Weights of a small segmentation model: encoder norm layernorm.
Rows from block 6 of the encoder, named by matrix and row number. Rows with one number belong to one neuron. Each number is 128 + 24 x the weight over its row's rms, rounded and kept within 0 to 255. All counts start at 0. After the name is the row's rms in percent of the matrix's.
# fc1: MLP up (encoder.blocks.6.mlp.fc1.weight, 640x160), inputs 0-159
# fc2: MLP down (encoder.blocks.6.mlp.fc2.weight, 160x640, transposed), outputs 0-159
fc1.416 082 [132 138 139 124 141 122 122 127 129 115 136 128 130 130 122 124 130 145 132 139 129 102 126 133 125 137 124 140 141 120 131 148 136 143 128 123 126 120  99 138 113 108 120 111 112 116 130 118 132 141 104 131 127 131 123  71 129 120 127 133 134 133 137 146 127 120   0 134 123 122 126 121 134 122 125 137 118 113 138 214 134 119 103 133 119 121   0 135 127 126 129 140 255 124 119 134 132 129 134 124 126 150 108 134 147 134 128 123 136 123 129 107 121 115 135 129 118 147 130 136 128 120 123 138 130 121 118 129 132 135 122 125 127 118 151 131 140 118 122 114 131 131 130 159 157 140 132 172 120 128 123 131 135 125 119 130 122 128 127 132]
fc2.416 058 [169  88 115 125 131 140 120 133 137 115 116 126 137 108 131  98 160 117 125 120 123 140 166 128 137 147 126 167 107 129 143 129 136 130 113 146 123 124 159  85 156 100 118 146  93 139 158 106 133 114 122 179 105 115  70 101  96  97 119 115  99 106 155 128 165  56  51 123 171 106 154 121 143 135 121 137 139 148 128 160 120 108 135 147 153 127  47 142 133 118 172 131 219 118 132 161 110 155 134 135  99 167 142 132 145  96 120 128 135 143 117 132 105 128 141 127  94 169 147 102 124 108 147 118 140 108 154 150 102 119 112 134 111  92 153 122 126 120 125 124 129  92 137 169 141  76 142 133 120 142 143 126 123 136 146 124 141 122 112 129]
fc1.417 083 [133 138 139 127 142 121 120 127 131 118 135 129 128 127 122 126 133 146 133 139 130 104 128 132 127 135 121 137 141 123 131 148 138 143 128 123 126 117 101 137 114 106 122 111 111 116 129 119 134 138 104 130 126 135 125  71 130 120 128 134 133 133 136 143 128 119   0 133 122 125 127 121 134 121 124 139 118 115 139 213 133 120 104 132 119 122   0 136 129 123 129 139 255 122 119 133 133 132 132 124 123 152 109 133 147 131 128 125 138 126 129 108 121 116 134 129 121 145 129 134 126 120 121 138 129 119 120 131 129 137 122 127 124 118 151 132 139 118 122 113 131 131 128 159 157 139 133 170 120 128 123 132 137 127 119 130 122 128 128 133]
fc2.417 058 [169  81 116 127 129 141 116 131 134 115 111 130 137 112 133  98 157 116 126 125 123 143 168 129 135 146 123 168 101 123 141 127 141 129 113 147 120 126 156  87 155 101 120 147  95 141 158 107 128 110 124 178 100 114  74 103  96  96 120 114  98 102 154 127 169  61  53 120 171 110 156 121 143 140 118 137 134 154 124 158 119 109 135 147 153 128  46 144 135 118 173 130 217 118 127 163 110 158 139 136  94 164 144 132 140  97 122 128 136 142 116 131 106 124 140 130  96 166 150  97 122 113 147 120 138 109 156 152 100 119 114 131 108  89 153 119 124 120 124 126 131  89 139 166 142  82 142 130 116 145 142 125 121 137 146 124 143 121 112 125]
fc1.418 083 [132 136 139 126 142 121 121 128 130 117 134 127 129 130 126 126 132 149 133 139 131 106 128 135 129 136 124 139 144 122 132 149 138 143 128 121 127 119  99 139 114 107 121 109 110 115 130 117 131 141 104 130 125 133 123  70 128 117 126 134 134 134 137 145 129 120   0 134 123 123 126 121 132 122 125 141 118 111 139 215 133 117 102 134 119 120   0 138 130 123 127 142 255 127 119 133 132 129 134 123 124 151 108 135 146 133 127 127 137 125 132 108 120 114 135 128 120 147 130 134 128 120 126 139 129 119 116 130 130 135 122 124 124 120 151 133 138 120 120 114 130 130 130 161 154 139 135 173 120 125 123 131 138 127 119 129 120 128 126 133]
fc2.418 059 [171  84 114 128 132 141 121 133 137 115 118 128 137 106 130  99 154 120 128 123 119 142 170 128 136 146 125 167 103 124 143 127 137 129 108 149 120 123 159  86 157  99 122 141  95 137 158 106 128 112 125 178 106 117  67 104  95  99 122 112 103 100 155 127 168  59  54 120 178 104 155 127 147 140 116 137 140 151 124 160 118 109 134 149 154 127  50 140 134 116 173 128 218 119 125 161 112 153 133 137  95 166 147 131 141  94 122 132 136 141 119 131 107 124 139 131  96 171 143 102 124 112 148 117 139 108 153 150  97 119 114 131 109  88 151 123 123 124 124 126 130  89 141 166 141  77 137 131 118 144 141 129 123 136 146 124 136 122 114 126]
fc1.419 083 [131 136 138 125 143 120 123 125 130 116 137 126 129 130 123 125 132 145 133 137 129 103 130 133 129 135 123 140 143 121 131 150 138 143 127 123 125 119  99 138 114 107 123 110 111 114 129 118 133 139 104 132 126 133 123  69 131 120 126 133 132 133 136 144 129 119   0 134 124 124 126 120 131 121 124 139 116 111 137 216 133 118 103 134 121 120   0 135 129 123 130 138 255 124 118 133 134 131 134 122 125 152 108 135 148 135 128 123 137 125 130 110 120 114 134 129 119 145 131 135 127 120 122 138 128 121 117 129 133 137 122 125 126 117 151 132 139 119 122 114 132 131 129 161 157 138 135 170 121 126 122 130 137 127 120 128 123 128 126 131]
fc2.419 058 [171  86 111 126 130 140 120 130 137 114 112 129 136 109 132 103 156 122 123 125 128 143 166 130 135 146 125 167 103 128 143 129 140 131 115 148 121 126 156  85 156  97 118 143  96 140 158 109 128 114 120 178 103 114  71 104  96  97 120 114 101 103 156 127 167  60  53 122 172 105 155 125 144 137 116 138 137 150 127 163 122 109 133 146 153 128  47 143 136 120 175 129 219 116 126 162 107 156 136 134 101 163 146 135 142  99 120 130 134 142 117 130 107 126 136 127  96 171 149 100 126 110 148 117 139 111 155 150  98 116 111 128 113  87 152 126 126 121 123 127 133  90 140 168 141  74 138 133 117 145 143 126 119 135 146 123 136 120 111 129]
fc1.420 085 [138 141 139 120 146 121 121 123 133 120 136 131 129 131 123 114 129 157 132 142 134  95 124 135 130 140 116 139 149 121 135 159 136 146 129 127 122 118 100 140 110 103 124 110 109 111 133 118 136 142 102 127 131 134 118  67 125 119 119 130 132 134 135 143 129 123   0 142 115 119 127 120 129 118 130 141 116 107 144 214 132 112  94 135 121 114   0 140 128 129 127 143 255 127 119 134 137 131 132 121 127 158 112 134 148 136 132 127 138 125 131 107 114 116 139 134 116 157 131 132 129 116 122 140 128 119 118 126 133 137 118 117 127 113 156 127 145 120 123 108 130 136 135 155 157 140 133 174 128 126 118 131 136 120 117 131 119 132 126 135]
fc2.420 061 [163  90 123 128 134 146 118 135 135 111 127 134 120 100 138  85 153 120 140 128 130 143 163 121 159 146 130 177 107 124 149 131 133 119 112 146 122 114 144 103 151 102 123 124  98 143 166 109 117 122 122 161  98 127  71  97  86 121  99 110 106  92 162 128 153  47  51 125 172 105 151 128 134 149 120 144 139 151 120 170 104 106 128 145 153 134  47 152 143  98 173 134 225 127 120 153  99 136 142 130 122 168 138 124 141 102 132 126 132 131 127 132 112 129 147 146  92 164 141 126 129  97 142 114 137 113 150 133 104 120 116 125 113  92 144 126 121 128 121 136 121 103 160 151 151  94 138 135 115 128 143 127 128 123 139 115 156 127 102 131]
fc1.421 082 [132 136 138 126 141 121 121 123 128 118 137 129 129 129 123 123 130 145 131 141 131 103 131 134 127 134 123 139 144 119 131 149 136 143 129 123 126 118  99 138 114 106 121 108 113 116 129 116 133 141 105 129 125 132 122  71 129 120 127 133 134 133 136 143 128 120   0 135 125 124 127 119 133 121 126 139 119 111 138 212 133 118 102 131 119 121   0 135 129 123 129 139 255 126 120 133 131 133 134 120 123 151 109 134 146 134 126 126 136 125 132 108 119 116 133 128 120 144 132 135 126 122 125 140 128 121 119 130 132 138 123 127 127 117 151 130 140 118 121 113 130 130 127 158 154 138 134 168 122 128 122 134 138 127 119 129 121 130 126 133]
fc2.421 057 [167  85 114 124 133 146 116 130 138 112 116 129 133 112 137  97 157 116 126 125 124 143 163 130 133 147 124 163 104 120 140 128 139 128 117 145 120 123 154  87 155  98 119 143  95 140 157 110 131 112 123 181 102 113  73 107  95 100 120 114 101 107 155 128 164  56  53 122 169 107 153 121 144 136 118 135 139 154 129 162 118 109 135 146 155 130  45 143 135 119 170 127 221 113 124 162 104 156 136 133 101 166 146 134 144  98 120 131 141 143 117 134 108 126 136 128  94 163 148 100 120 114 148 117 136 111 157 153  99 123 111 128 110  86 154 118 125 121 126 125 127  91 140 168 147  76 135 136 118 144 140 127 120 135 147 122 142 124 112 127]
fc1.422 082 [132 136 139 126 141 124 120 128 129 117 136 128 130 130 122 124 130 146 132 138 132 105 128 133 126 137 123 139 142 120 132 148 137 142 128 122 126 119  99 139 112 107 122 111 112 117 129 119 134 139 104 132 127 131 125  73 128 120 128 133 134 135 136 142 128 120   0 134 123 125 125 119 134 120 126 139 117 112 138 213 131 121 104 131 120 123   0 134 131 125 128 140 255 124 121 134 131 129 132 126 124 150 109 134 145 131 128 125 134 125 132 108 119 115 135 131 120 144 131 134 127 120 124 138 128 121 119 130 131 135 121 124 127 118 152 130 137 117 122 115 131 130 127 158 154 139 134 171 122 128 123 131 138 127 119 129 122 128 129 134]
fc2.422 056 [168  85 116 124 131 147 118 130 136 112 114 130 135 111 133  96 157 112 129 122 125 146 169 129 137 148 123 166 103 120 141 126 138 128 112 148 120 124 156  85 155 100 120 146  94 141 157 109 130 113 123 179 103 112  74 102  92 104 120 115 101 105 157 127 167  58  56 125 173 108 153 124 142 140 122 138 137 150 125 157 121 103 135 146 156 129  50 140 134 121 176 129 215 117 124 164 111 155 137 133  99 164 147 136 146  94 121 130 137 142 115 130 106 125 138 126  93 168 152 102 121 109 145 117 137 109 158 153  98 120 113 130 113  91 150 120 125 117 124 128 128  89 139 170 137  76 138 134 117 150 144 126 120 134 144 124 146 121 113 128]
fc1.423 083 [132 137 138 125 142 122 120 125 131 117 135 128 129 129 123 123 132 147 130 140 130 103 128 134 127 136 122 139 143 119 131 150 137 141 127 123 126 118 100 139 113 106 121 110 113 115 128 118 133 140 103 130 123 132 124  72 126 119 127 134 134 134 136 144 128 120   0 132 124 124 127 122 130 120 126 139 119 112 138 214 134 119 100 134 120 119   0 136 130 128 130 139 255 124 120 134 134 132 134 123 123 151 108 133 148 133 129 124 136 125 129 108 118 115 136 130 120 145 132 135 126 121 124 141 129 120 120 129 131 137 121 127 128 117 151 133 141 118 121 113 129 131 130 160 155 139 136 171 119 127 123 131 137 127 119 128 123 131 127 133]
fc2.423 057 [163  83 115 120 128 142 117 129 135 119 111 130 133 110 131  98 158 119 129 122 124 147 164 128 137 143 126 166 104 125 143 132 136 129 113 147 123 125 156  89 150  99 118 140  93 142 162 110 128 111 121 178 105 114  72 105  95 100 117 114  99 105 159 129 163  60  52 120 171 110 153 122 146 135 118 140 138 151 127 163 115 108 135 148 151 126  44 147 139 118 169 130 227 111 126 165 107 154 135 138 101 164 141 134 143 101 122 130 139 141 120 131 110 124 137 126  95 173 147 103 120 113 150 112 141 113 157 148  99 122 113 127 106  89 151 121 129 122 123 125 127  90 137 170 142  79 140 132 118 148 143 128 122 135 143 124 137 126 115 129]
fc1.424 083 [134 139 139 125 143 119 121 127 131 116 137 127 129 131 122 125 133 147 134 140 130 102 132 134 128 135 122 141 144 123 130 149 137 141 128 122 127 116  98 138 114 106 121 109 110 115 131 118 133 143 102 130 125 131 122  68 129 120 126 134 135 135 138 144 130 120   0 134 124 122 128 122 134 121 125 140 119 114 140 216 135 118 100 135 120 120   0 137 130 125 128 140 255 126 119 132 130 131 134 126 125 151 108 134 148 132 129 126 138 124 130 110 118 114 136 129 119 146 130 136 128 121 122 140 129 117 118 128 131 136 122 125 125 117 151 131 139 118 122 112 132 130 131 159 159 138 134 172 120 128 125 129 137 127 121 128 119 127 127 134]
fc2.424 059 [169  86 117 129 131 140 116 132 139 119 115 128 138 106 132  99 152 118 124 122 120 141 167 132 136 145 123 170 103 126 143 127 140 131 115 151 123 121 155  87 153  98 121 144  93 136 157 107 131 110 127 174 106 112  71 106  95 102 118 117 102 101 153 131 165  57  51 120 176 106 156 125 145 135 117 136 141 156 124 158 114 111 136 147 153 128  46 144 136 117 175 126 222 111 128 162 109 157 138 144 100 163 145 128 146  97 118 131 136 139 121 129 108 133 138 130  96 171 145 101 122 110 146 120 141 113 154 145  99 115 112 125 106  90 148 127 124 127 125 127 128  87 140 165 141  80 137 133 117 144 138 126 123 138 145 125 134 123 111 127]
fc1.425 083 [133 136 137 126 143 121 122 127 131 116 136 128 130 129 124 123 131 146 133 141 130 104 127 133 130 136 123 139 144 123 131 150 137 143 128 123 125 119  99 138 111 105 122 108 113 116 130 119 133 140 103 131 127 130 124  72 130 120 127 134 134 133 135 145 129 123   0 135 124 123 127 120 132 120 124 140 118 113 137 213 134 120 103 135 119 119   0 134 126 125 129 138 255 127 119 134 132 130 134 124 125 151 106 133 147 134 126 124 137 122 131 109 118 115 135 129 119 146 131 134 128 121 123 140 129 120 119 131 130 137 121 124 128 119 150 133 138 116 123 113 129 130 129 160 156 139 133 171 122 127 122 132 138 128 119 127 120 129 128 133]
fc2.425 058 [168  84 114 126 129 141 120 131 138 113 111 129 135 108 131  98 156 115 124 121 123 142 166 125 136 147 126 166 103 125 139 128 136 132 115 147 120 124 158  87 153  99 120 144  95 139 158 109 129 113 121 180 104 116  70 103  92  99 118 112 104 104 155 127 166  56  52 123 173 105 153 120 144 134 118 136 140 150 126 164 120 110 135 148 152 131  51 143 134 121 170 129 222 116 129 162 110 154 137 137  99 167 146 132 141  95 122 129 137 143 123 133 110 127 139 126  95 171 147  99 120 116 148 117 139 111 157 153 100 116 113 128 107  90 149 121 124 123 126 130 130  90 140 170 142  79 134 134 116 145 139 128 119 135 145 125 141 124 114 129]
fc1.426 082 [134 136 137 126 143 122 122 127 130 118 135 127 128 129 122 123 131 146 131 140 129 105 128 133 130 136 123 139 142 123 131 148 136 143 128 123 128 120  99 137 113 107 123 107 114 114 130 120 133 140 103 128 126 132 124  71 129 119 127 135 133 132 137 143 128 120   0 134 124 124 126 120 133 123 124 137 119 114 137 213 132 118 102 134 121 121   0 137 129 126 128 139 255 124 117 131 132 131 135 123 125 150 111 135 147 132 128 125 137 125 130 109 119 115 135 130 120 145 132 135 127 120 123 138 129 120 117 130 131 134 121 124 126 116 151 128 141 119 122 112 129 131 129 161 156 139 135 173 119 127 122 130 138 129 121 129 122 128 128 132]
fc2.426 057 [172  87 112 127 131 144 117 129 137 116 111 131 138 108 134  99 158 118 126 123 121 143 166 129 138 145 122 166 108 122 140 127 138 131 111 151 120 125 158  85 151  98 120 146  93 138 157 108 130 112 124 177 104 116  71 103  98  96 121 117 102 101 161 128 165  60  51 124 171 106 154 124 141 137 118 137 135 151 127 164 114 105 135 147 157 129  47 144 133 120 171 127 217 117 127 163 113 156 137 136  95 164 141 134 142  99 120 130 138 143 120 132 105 122 138 130  92 172 143 101 122 115 147 119 140 110 158 152  99 122 108 132 112  89 151 121 123 121 127 124 129  89 141 168 141  79 139 133 115 146 142 129 122 136 146 123 141 123 112 128]
fc1.427 082 [133 137 136 125 143 120 121 128 130 118 135 128 129 127 124 124 132 145 132 137 130 105 127 134 130 135 122 139 142 122 131 149 138 142 130 122 126 118  98 137 112 105 124 110 115 116 128 115 131 139 105 129 126 132 126  74 130 120 126 132 134 132 137 144 128 121   0 135 126 123 128 120 133 119 126 141 118 113 138 212 132 117 103 134 119 121   0 135 130 124 130 140 255 124 119 133 133 131 135 123 124 151 110 134 147 130 127 123 135 123 132 108 120 118 134 127 122 145 129 133 127 122 125 137 129 120 117 130 132 136 123 125 126 119 150 133 139 119 121 114 132 131 129 159 155 138 133 169 120 126 123 130 137 127 119 129 122 128 126 133]
fc2.427 057 [166  88 109 124 131 148 118 131 138 114 113 131 134 111 132  99 159 115 123 125 124 146 168 128 135 144 123 163 102 123 141 124 138 127 112 148 120 126 159  87 156  97 120 147  97 143 159 107 128 114 125 180 103 113  70 104  98  96 120 113  98 100 154 128 170  60  55 123 179 108 156 126 141 138 122 138 136 151 128 159 121 109 135 149 152 128  49 146 135 118 177 127 216 116 129 162 110 153 134 134  95 168 144 136 144  94 121 130 138 142 112 133 108 127 138 127  95 164 151 106 124 114 146 116 136 111 156 153  99 121 111 131 112  92 152 120 125 122 125 129 128  91 141 166 139  73 136 132 118 141 141 131 118 135 148 122 142 121 116 125]
fc1.428 083 [132 137 136 127 143 122 120 128 130 117 136 128 129 130 122 121 130 148 131 139 132 104 128 133 130 136 120 139 144 120 130 149 136 141 128 122 125 119 100 139 112 102 119 110 111 116 132 118 135 138 105 130 128 131 123  72 128 118 125 130 132 134 135 144 125 119   0 135 124 124 127 118 131 120 125 140 121 115 137 212 131 118 102 135 119 119   0 137 128 124 129 141 255 123 120 135 134 131 132 124 126 153 108 134 147 132 128 127 137 129 130 108 120 114 137 131 119 145 133 135 128 119 123 139 129 121 121 131 132 136 121 126 124 114 150 132 138 118 123 113 129 129 129 160 157 138 138 170 120 127 123 129 136 126 119 130 121 127 126 133]
fc2.428 055 [164  87 114 126 132 147 118 131 138 116 116 128 138 104 135  98 153 115 125 121 122 149 170 126 137 147 124 166  95 126 139 129 134 122 113 149 127 128 159  91 154 100 122 145  95 143 157 109 129 109 121 174 105 112  73 106  93 103 120 114 102 103 158 128 161  60  50 115 171 106 152 127 140 134 111 135 143 150 118 162 118 108 139 148 154 129  47 143 132 120 176 124 221 113 125 162 111 155 138 142  99 165 147 130 142  96 119 126 143 140 117 132 107 130 134 127  92 167 146  98 122 112 146 120 140 113 161 151 104 116 115 132 109  88 149 121 124 120 129 128 127  91 139 164 143  82 136 135 120 142 140 127 119 138 149 127 147 122 111 128]
fc1.429 083 [133 135 138 127 143 120 122 127 129 117 137 127 127 127 124 123 131 148 133 141 131 102 129 136 129 134 122 140 143 121 130 150 138 141 128 123 127 118  99 139 112 105 123 108 113 114 130 118 133 138 105 128 126 131 123  69 131 120 126 133 133 134 136 144 127 121   0 132 124 121 127 121 132 120 123 141 117 115 136 213 132 120 103 135 120 122   0 135 128 123 129 141 255 125 120 133 132 132 132 123 122 152 109 134 146 132 126 124 137 124 130 109 118 115 135 129 119 145 130 136 129 120 124 139 129 120 119 130 130 135 123 125 125 118 150 132 141 121 119 113 130 132 129 161 157 140 135 173 118 129 122 133 137 126 119 129 120 130 127 131]
fc2.429 059 [171  82 113 127 134 143 116 130 140 119 112 130 135 108 132 102 156 121 126 123 125 142 166 130 137 143 125 167 103 125 141 129 138 132 110 147 124 123 157  89 155  99 116 142  97 139 154 110 130 113 121 174 105 115  71 102  96  95 119 111 102 106 157 126 166  58  50 120 174 108 153 126 145 133 116 139 140 152 127 162 122 106 135 147 153 130  42 146 135 120 173 127 221 114 130 162 109 156 135 140 100 165 143 130 140  96 119 126 137 141 125 130 108 125 136 128  93 169 146 103 122 112 148 119 137 109 151 149 102 117 114 130 106  92 149 126 124 121 126 126 133  85 138 168 143  82 138 134 118 141 142 127 125 137 144 124 140 125 110 125]
fc1.430 083 [130 135 137 126 142 122 121 126 128 117 136 128 129 130 123 124 130 144 131 139 131 104 128 134 128 135 122 137 141 119 131 149 137 143 129 124 127 120 100 138 113 108 124 110 113 116 129 118 131 138 106 129 126 129 125  75 127 119 125 132 134 134 134 142 128 122   0 135 124 123 126 121 133 120 122 138 117 112 138 212 132 120 104 132 119 119   0 135 126 127 128 136 255 124 120 130 131 131 136 122 124 153 111 133 146 131 127 124 135 125 130 109 120 116 135 129 119 142 132 132 126 120 124 136 127 122 119 131 131 137 123 125 126 115 149 130 139 118 122 114 133 132 128 158 157 140 133 171 119 127 121 131 136 127 120 128 121 129 127 132]
fc2.430 058 [168  87 112 127 134 146 113 127 138 111 110 128 135 112 133  99 158 119 131 121 127 137 164 130 136 149 121 165 104 124 139 128 139 133 117 145 118 125 155  85 153 101 120 144  94 144 156 105 131 115 126 176 106 117  73 105  93  98 121 114  98 107 159 128 167  59  52 123 171 108 151 122 141 137 120 138 135 148 129 162 122 106 136 148 155 123  47 142 136 119 171 134 219 116 127 165 110 157 134 128  97 166 143 135 142  94 122 131 137 144 118 133 104 119 142 126  90 167 152 102 122 109 147 117 134 111 160 153 100 121 113 134 111  86 155 114 124 118 122 124 130  95 141 168 145  80 140 131 114 141 141 129 121 132 147 124 146 128 114 129]
fc1.431 083 [132 136 139 125 143 122 119 127 130 115 135 128 129 128 121 127 132 147 131 139 131 104 128 136 127 137 121 139 144 123 133 151 137 142 128 122 125 120 100 137 113 106 123 109 112 116 130 117 132 139 102 129 126 132 125  72 128 118 126 134 130 132 136 145 128 120   0 135 122 126 126 122 134 122 124 141 119 113 139 211 133 118 103 134 119 121   0 135 129 126 130 139 255 125 118 133 133 133 132 124 125 153 110 133 147 133 127 128 136 123 132 110 120 115 134 130 120 147 132 137 128 120 125 138 129 118 118 128 130 134 121 125 129 118 151 131 139 120 122 113 129 131 128 162 155 139 134 171 119 126 122 130 135 127 120 131 120 130 127 133]
fc2.431 058 [170  84 112 125 127 141 120 127 134 116 109 131 141 107 129  99 155 121 126 124 124 140 167 130 135 148 126 166 102 126 137 128 140 130 113 149 121 127 157  81 153 100 121 143  91 138 157 107 132 110 125 175 102 114  71 107  99  95 121 111 100  99 160 125 165  57  53 122 173 108 156 127 145 137 116 137 137 148 124 162 119 108 135 148 155 128  49 140 133 121 173 129 220 118 126 160 113 156 136 137  97 164 144 131 138  98 125 129 135 142 116 132 105 127 142 128  94 171 147 104 122 112 147 115 139 108 159 149 103 121 113 129 106  90 153 123 124 122 124 126 130  92 138 168 141  78 138 133 115 145 142 129 122 138 146 128 141 124 116 129]
fc1.432 082 [132 139 137 126 142 122 122 128 128 117 136 130 127 128 124 124 131 146 130 139 130 103 128 134 128 137 122 139 142 123 131 151 135 143 127 122 123 116 101 136 112 105 122 109 113 115 129 119 131 137 105 131 127 133 124  71 129 119 127 134 134 134 136 145 129 121   0 134 122 124 128 120 135 120 125 139 118 113 137 213 132 120 105 133 120 121   0 136 129 125 129 137 255 125 119 134 132 133 134 124 123 152 108 134 147 132 125 123 137 123 129 109 118 116 133 131 121 146 131 135 125 119 124 137 129 121 117 129 131 136 121 127 126 117 150 132 139 118 123 115 131 130 128 160 156 139 132 172 121 127 122 131 135 126 121 129 120 129 123 133]
fc2.432 058 [169  85 114 125 131 142 118 133 134 111 112 127 135 112 132  99 158 115 125 123 125 142 168 128 136 145 119 167 103 125 141 127 138 130 114 146 121 122 155  87 156 103 116 141  95 142 158 107 129 116 124 179 103 115  73 103  96  99 123 110 100 104 154 127 166  56  50 124 171 110 154 122 141 137 116 136 137 152 125 162 117 107 133 146 154 129  45 145 137 116 172 130 218 115 125 161 110 155 136 134 100 166 143 133 142  97 120 129 137 142 118 131 104 122 141 130  95 170 150 101 125 113 148 117 133 111 157 151 102 124 112 133 107  90 153 120 124 122 125 128 130  94 141 169 142  74 137 133 120 143 140 127 121 135 145 123 141 121 110 129]
fc1.433 082 [132 133 139 127 141 122 119 127 129 117 135 128 130 129 123 124 130 147 133 140 129 102 127 133 130 136 122 138 144 121 130 150 138 142 129 123 126 117  99 138 113 108 122 109 112 116 129 118 133 139 104 131 127 131 122  73 127 118 128 133 133 133 135 144 129 121   0 133 123 122 126 121 132 122 125 141 116 112 137 215 132 120 101 133 119 121   0 137 128 127 128 141 255 126 119 131 133 131 135 124 125 151 110 134 147 133 129 124 137 124 130 109 119 115 134 129 120 144 132 135 126 121 125 140 130 120 119 130 131 135 122 125 125 116 151 131 140 119 121 114 131 128 129 162 155 138 134 171 121 126 122 132 136 125 120 130 120 127 128 133]
fc2.433 057 [170  87 112 127 133 142 119 128 136 116 111 130 137 107 135  99 159 117 128 125 122 142 170 128 133 145 122 167 105 124 142 129 138 130 113 150 121 126 154  85 156  97 117 143  97 141 159 108 129 114 122 174 101 112  70 104 101  99 121 108  98 102 160 125 168  59  52 121 176 105 154 125 144 138 117 136 137 151 123 161 118 104 135 146 156 127  49 143 134 120 176 130 218 115 130 162 111 154 135 137  96 163 140 132 142  96 122 129 137 143 119 132 107 124 138 127  96 168 148 102 122 111 149 118 137 113 159 149  99 119 114 130 108  88 150 123 123 124 123 125 131  91 137 168 143  79 138 133 117 145 140 127 122 135 145 125 137 123 116 127]
fc1.434 082 [132 138 138 127 143 122 120 125 130 119 136 127 127 126 122 126 132 143 134 140 131 101 127 132 128 137 122 140 140 123 132 149 136 142 130 123 124 118  99 139 113 105 121 109 111 115 130 120 132 139 104 129 125 132 122  69 129 121 127 133 132 132 136 144 127 121   0 134 124 123 127 121 135 121 124 137 115 115 137 215 133 118 103 135 119 120   0 134 128 126 129 141 255 123 118 133 132 132 132 122 124 151 109 134 146 131 126 124 137 125 130 108 118 115 134 129 119 147 131 135 126 121 124 137 127 121 118 130 131 136 123 125 126 117 151 132 138 117 120 114 132 129 127 160 156 140 132 172 120 128 122 132 138 125 121 128 121 130 127 130]
fc2.434 060 [171  84 112 127 133 143 117 131 138 111 112 129 133 109 130  97 158 118 126 125 123 143 168 131 136 146 123 166 107 120 143 129 140 130 115 148 123 124 156  89 155 103 118 143  97 143 155 108 129 114 124 177 104 115  73 102  94 100 120 114 103 104 156 128 164  60  48 120 168 108 154 124 146 136 119 136 135 151 126 162 119 107 136 147 153 127  42 147 136 119 173 130 219 116 127 165 112 159 138 134 101 165 142 134 142  96 118 135 139 144 119 133 106 125 141 125  94 168 148 102 122 111 146 118 138 109 157 152 101 121 112 132 111  91 150 122 124 120 124 126 132  89 140 166 142  77 136 135 119 145 140 127 123 131 147 126 138 122 113 126]
fc1.435 082 [133 137 137 126 142 120 122 127 129 118 135 128 129 129 125 124 132 145 133 139 130 104 129 136 126 135 123 139 140 122 131 148 138 142 128 123 127 117 100 139 113 105 121 108 111 118 128 118 132 139 104 130 125 132 124  71 128 120 126 134 133 132 136 144 128 120   0 134 124 125 128 121 134 121 124 140 119 112 137 213 133 119 103 135 120 120   0 136 127 126 129 139 255 126 118 132 132 131 134 123 122 153 109 134 145 133 125 124 138 123 130 111 120 115 134 130 120 145 130 137 126 122 124 137 129 120 121 130 131 138 120 124 125 117 151 131 138 118 121 112 132 130 130 160 156 138 134 172 119 126 121 129 137 125 121 132 123 130 127 134]
fc2.435 057 [170  84 112 122 131 144 118 132 137 116 114 131 137 112 131 101 156 120 124 126 121 140 170 126 136 144 125 167 106 123 138 128 139 130 111 148 122 124 162  90 153 101 119 146  97 133 158 110 130 111 125 176 103 112  73 103  99  97 120 111 102 101 157 130 168  58  50 123 174 108 154 125 141 142 119 137 139 153 128 160 121 109 137 150 151 129  49 144 134 121 172 128 219 116 126 161 106 158 137 134  97 166 143 134 142  98 117 128 136 141 115 133 106 128 139 129  93 168 144  95 122 116 149 119 138 112 157 152 105 118 109 129 109  89 154 122 122 121 122 126 128  88 139 168 139  78 137 132 115 147 138 126 117 137 149 124 142 123 114 127]
fc1.436 271 [102 164 172 115 138 114  76 121 103 148 149 131 138 162  97 125 114 177 135 177 113 125 136 132  95 138 128 124 112  72 159 145 146 138 126 142 125 107  77 126 131 133  73  90 119 107 124 125 138 151  84 105 130 124 151 115 121 106 110  92 129 160 135 136 133 136 117 120 148 122  98  87 123  97 123 120  95 118 123 146 149 116 125 165  88 124 117 133  95 146 135 150 141 146 161 195 148 136 145 130 158 176 134 138 144 153 151 132 173 112 134 119 119 132 160 120 108 146 101 161 107 127 153 187 133 108 104 125 116 148  95 115 111 148 115 106 185 106  92 129 140 151  97 147 148 158 109 152 113 179  82 143 117 148 125  99 115 120 122 104]
fc2.436 356 [117 114 132 143  80 172 134 164 112  94 171 107 107 111 122  95 140  95 156 127 113 159 160 127 133 139  96 117  91 146 148  81 127 104 190 137 119  79 163 138 152 134 153 136 154 153 117 109  72 119 138 135  60 136 168 109 104 136 116 151 142 118 138 100 116 110 121 112 137 159 135 137 124 151 128 117 111 150  96 123  93 134 143 133 165 133 119 128 126 137 157 119 127 134 100 130 138 104 149 140 121 156 133  88 128 109 101 113 123 110 138 133 144 139 122 116 121 127 158 154 146  91  98 106  66  92 189 150 107 130  99 136 165 129 129 131 114 141 127 188 146 150 125 113 103 128 133 145 194 118 119 135 102 151 116 106 115 102  99 115]
fc1.437 082 [132 138 140 125 143 122 121 127 131 118 136 128 129 130 122 123 129 146 131 139 130 104 127 135 127 133 123 138 142 119 133 150 135 144 129 124 124 120  98 137 112 106 123 111 114 115 128 118 131 139 105 129 128 132 124  76 128 118 126 131 133 135 135 143 128 121   0 135 122 125 126 120 134 120 126 139 119 113 139 211 131 119 102 132 122 121   0 136 127 127 128 138 255 125 122 131 133 131 133 123 123 152 110 133 145 134 128 124 137 125 132 111 120 117 135 128 120 147 132 132 127 120 123 135 129 122 120 129 131 136 123 123 126 118 150 129 140 121 121 114 130 134 127 156 154 139 135 170 121 128 121 132 136 126 119 130 122 130 127 131]
fc2.437 056 [170  85 110 125 132 148 113 131 137 111 116 126 129 113 138  96 157 116 130 123 128 141 169 126 138 143 119 161 104 124 142 127 135 127 117 143 118 127 155  89 154 102 120 144  97 145 161 109 127 110 125 181 105 121  77 105  89  98 118 117  98 107 157 124 165  59  49 125 169 115 153 121 138 138 123 138 135 148 129 160 117 107 132 150 154 127  47 146 140 115 172 131 221 116 125 162 106 155 134 131 102 168 142 133 145  96 123 129 135 148 119 131 104 119 143 127  91 161 149 104 125 106 145 118 136 112 158 150 103 121 112 135 109  87 153 120 123 116 120 132 132  95 145 167 144  80 138 132 118 140 144 125 119 134 143 128 152 125 111 129]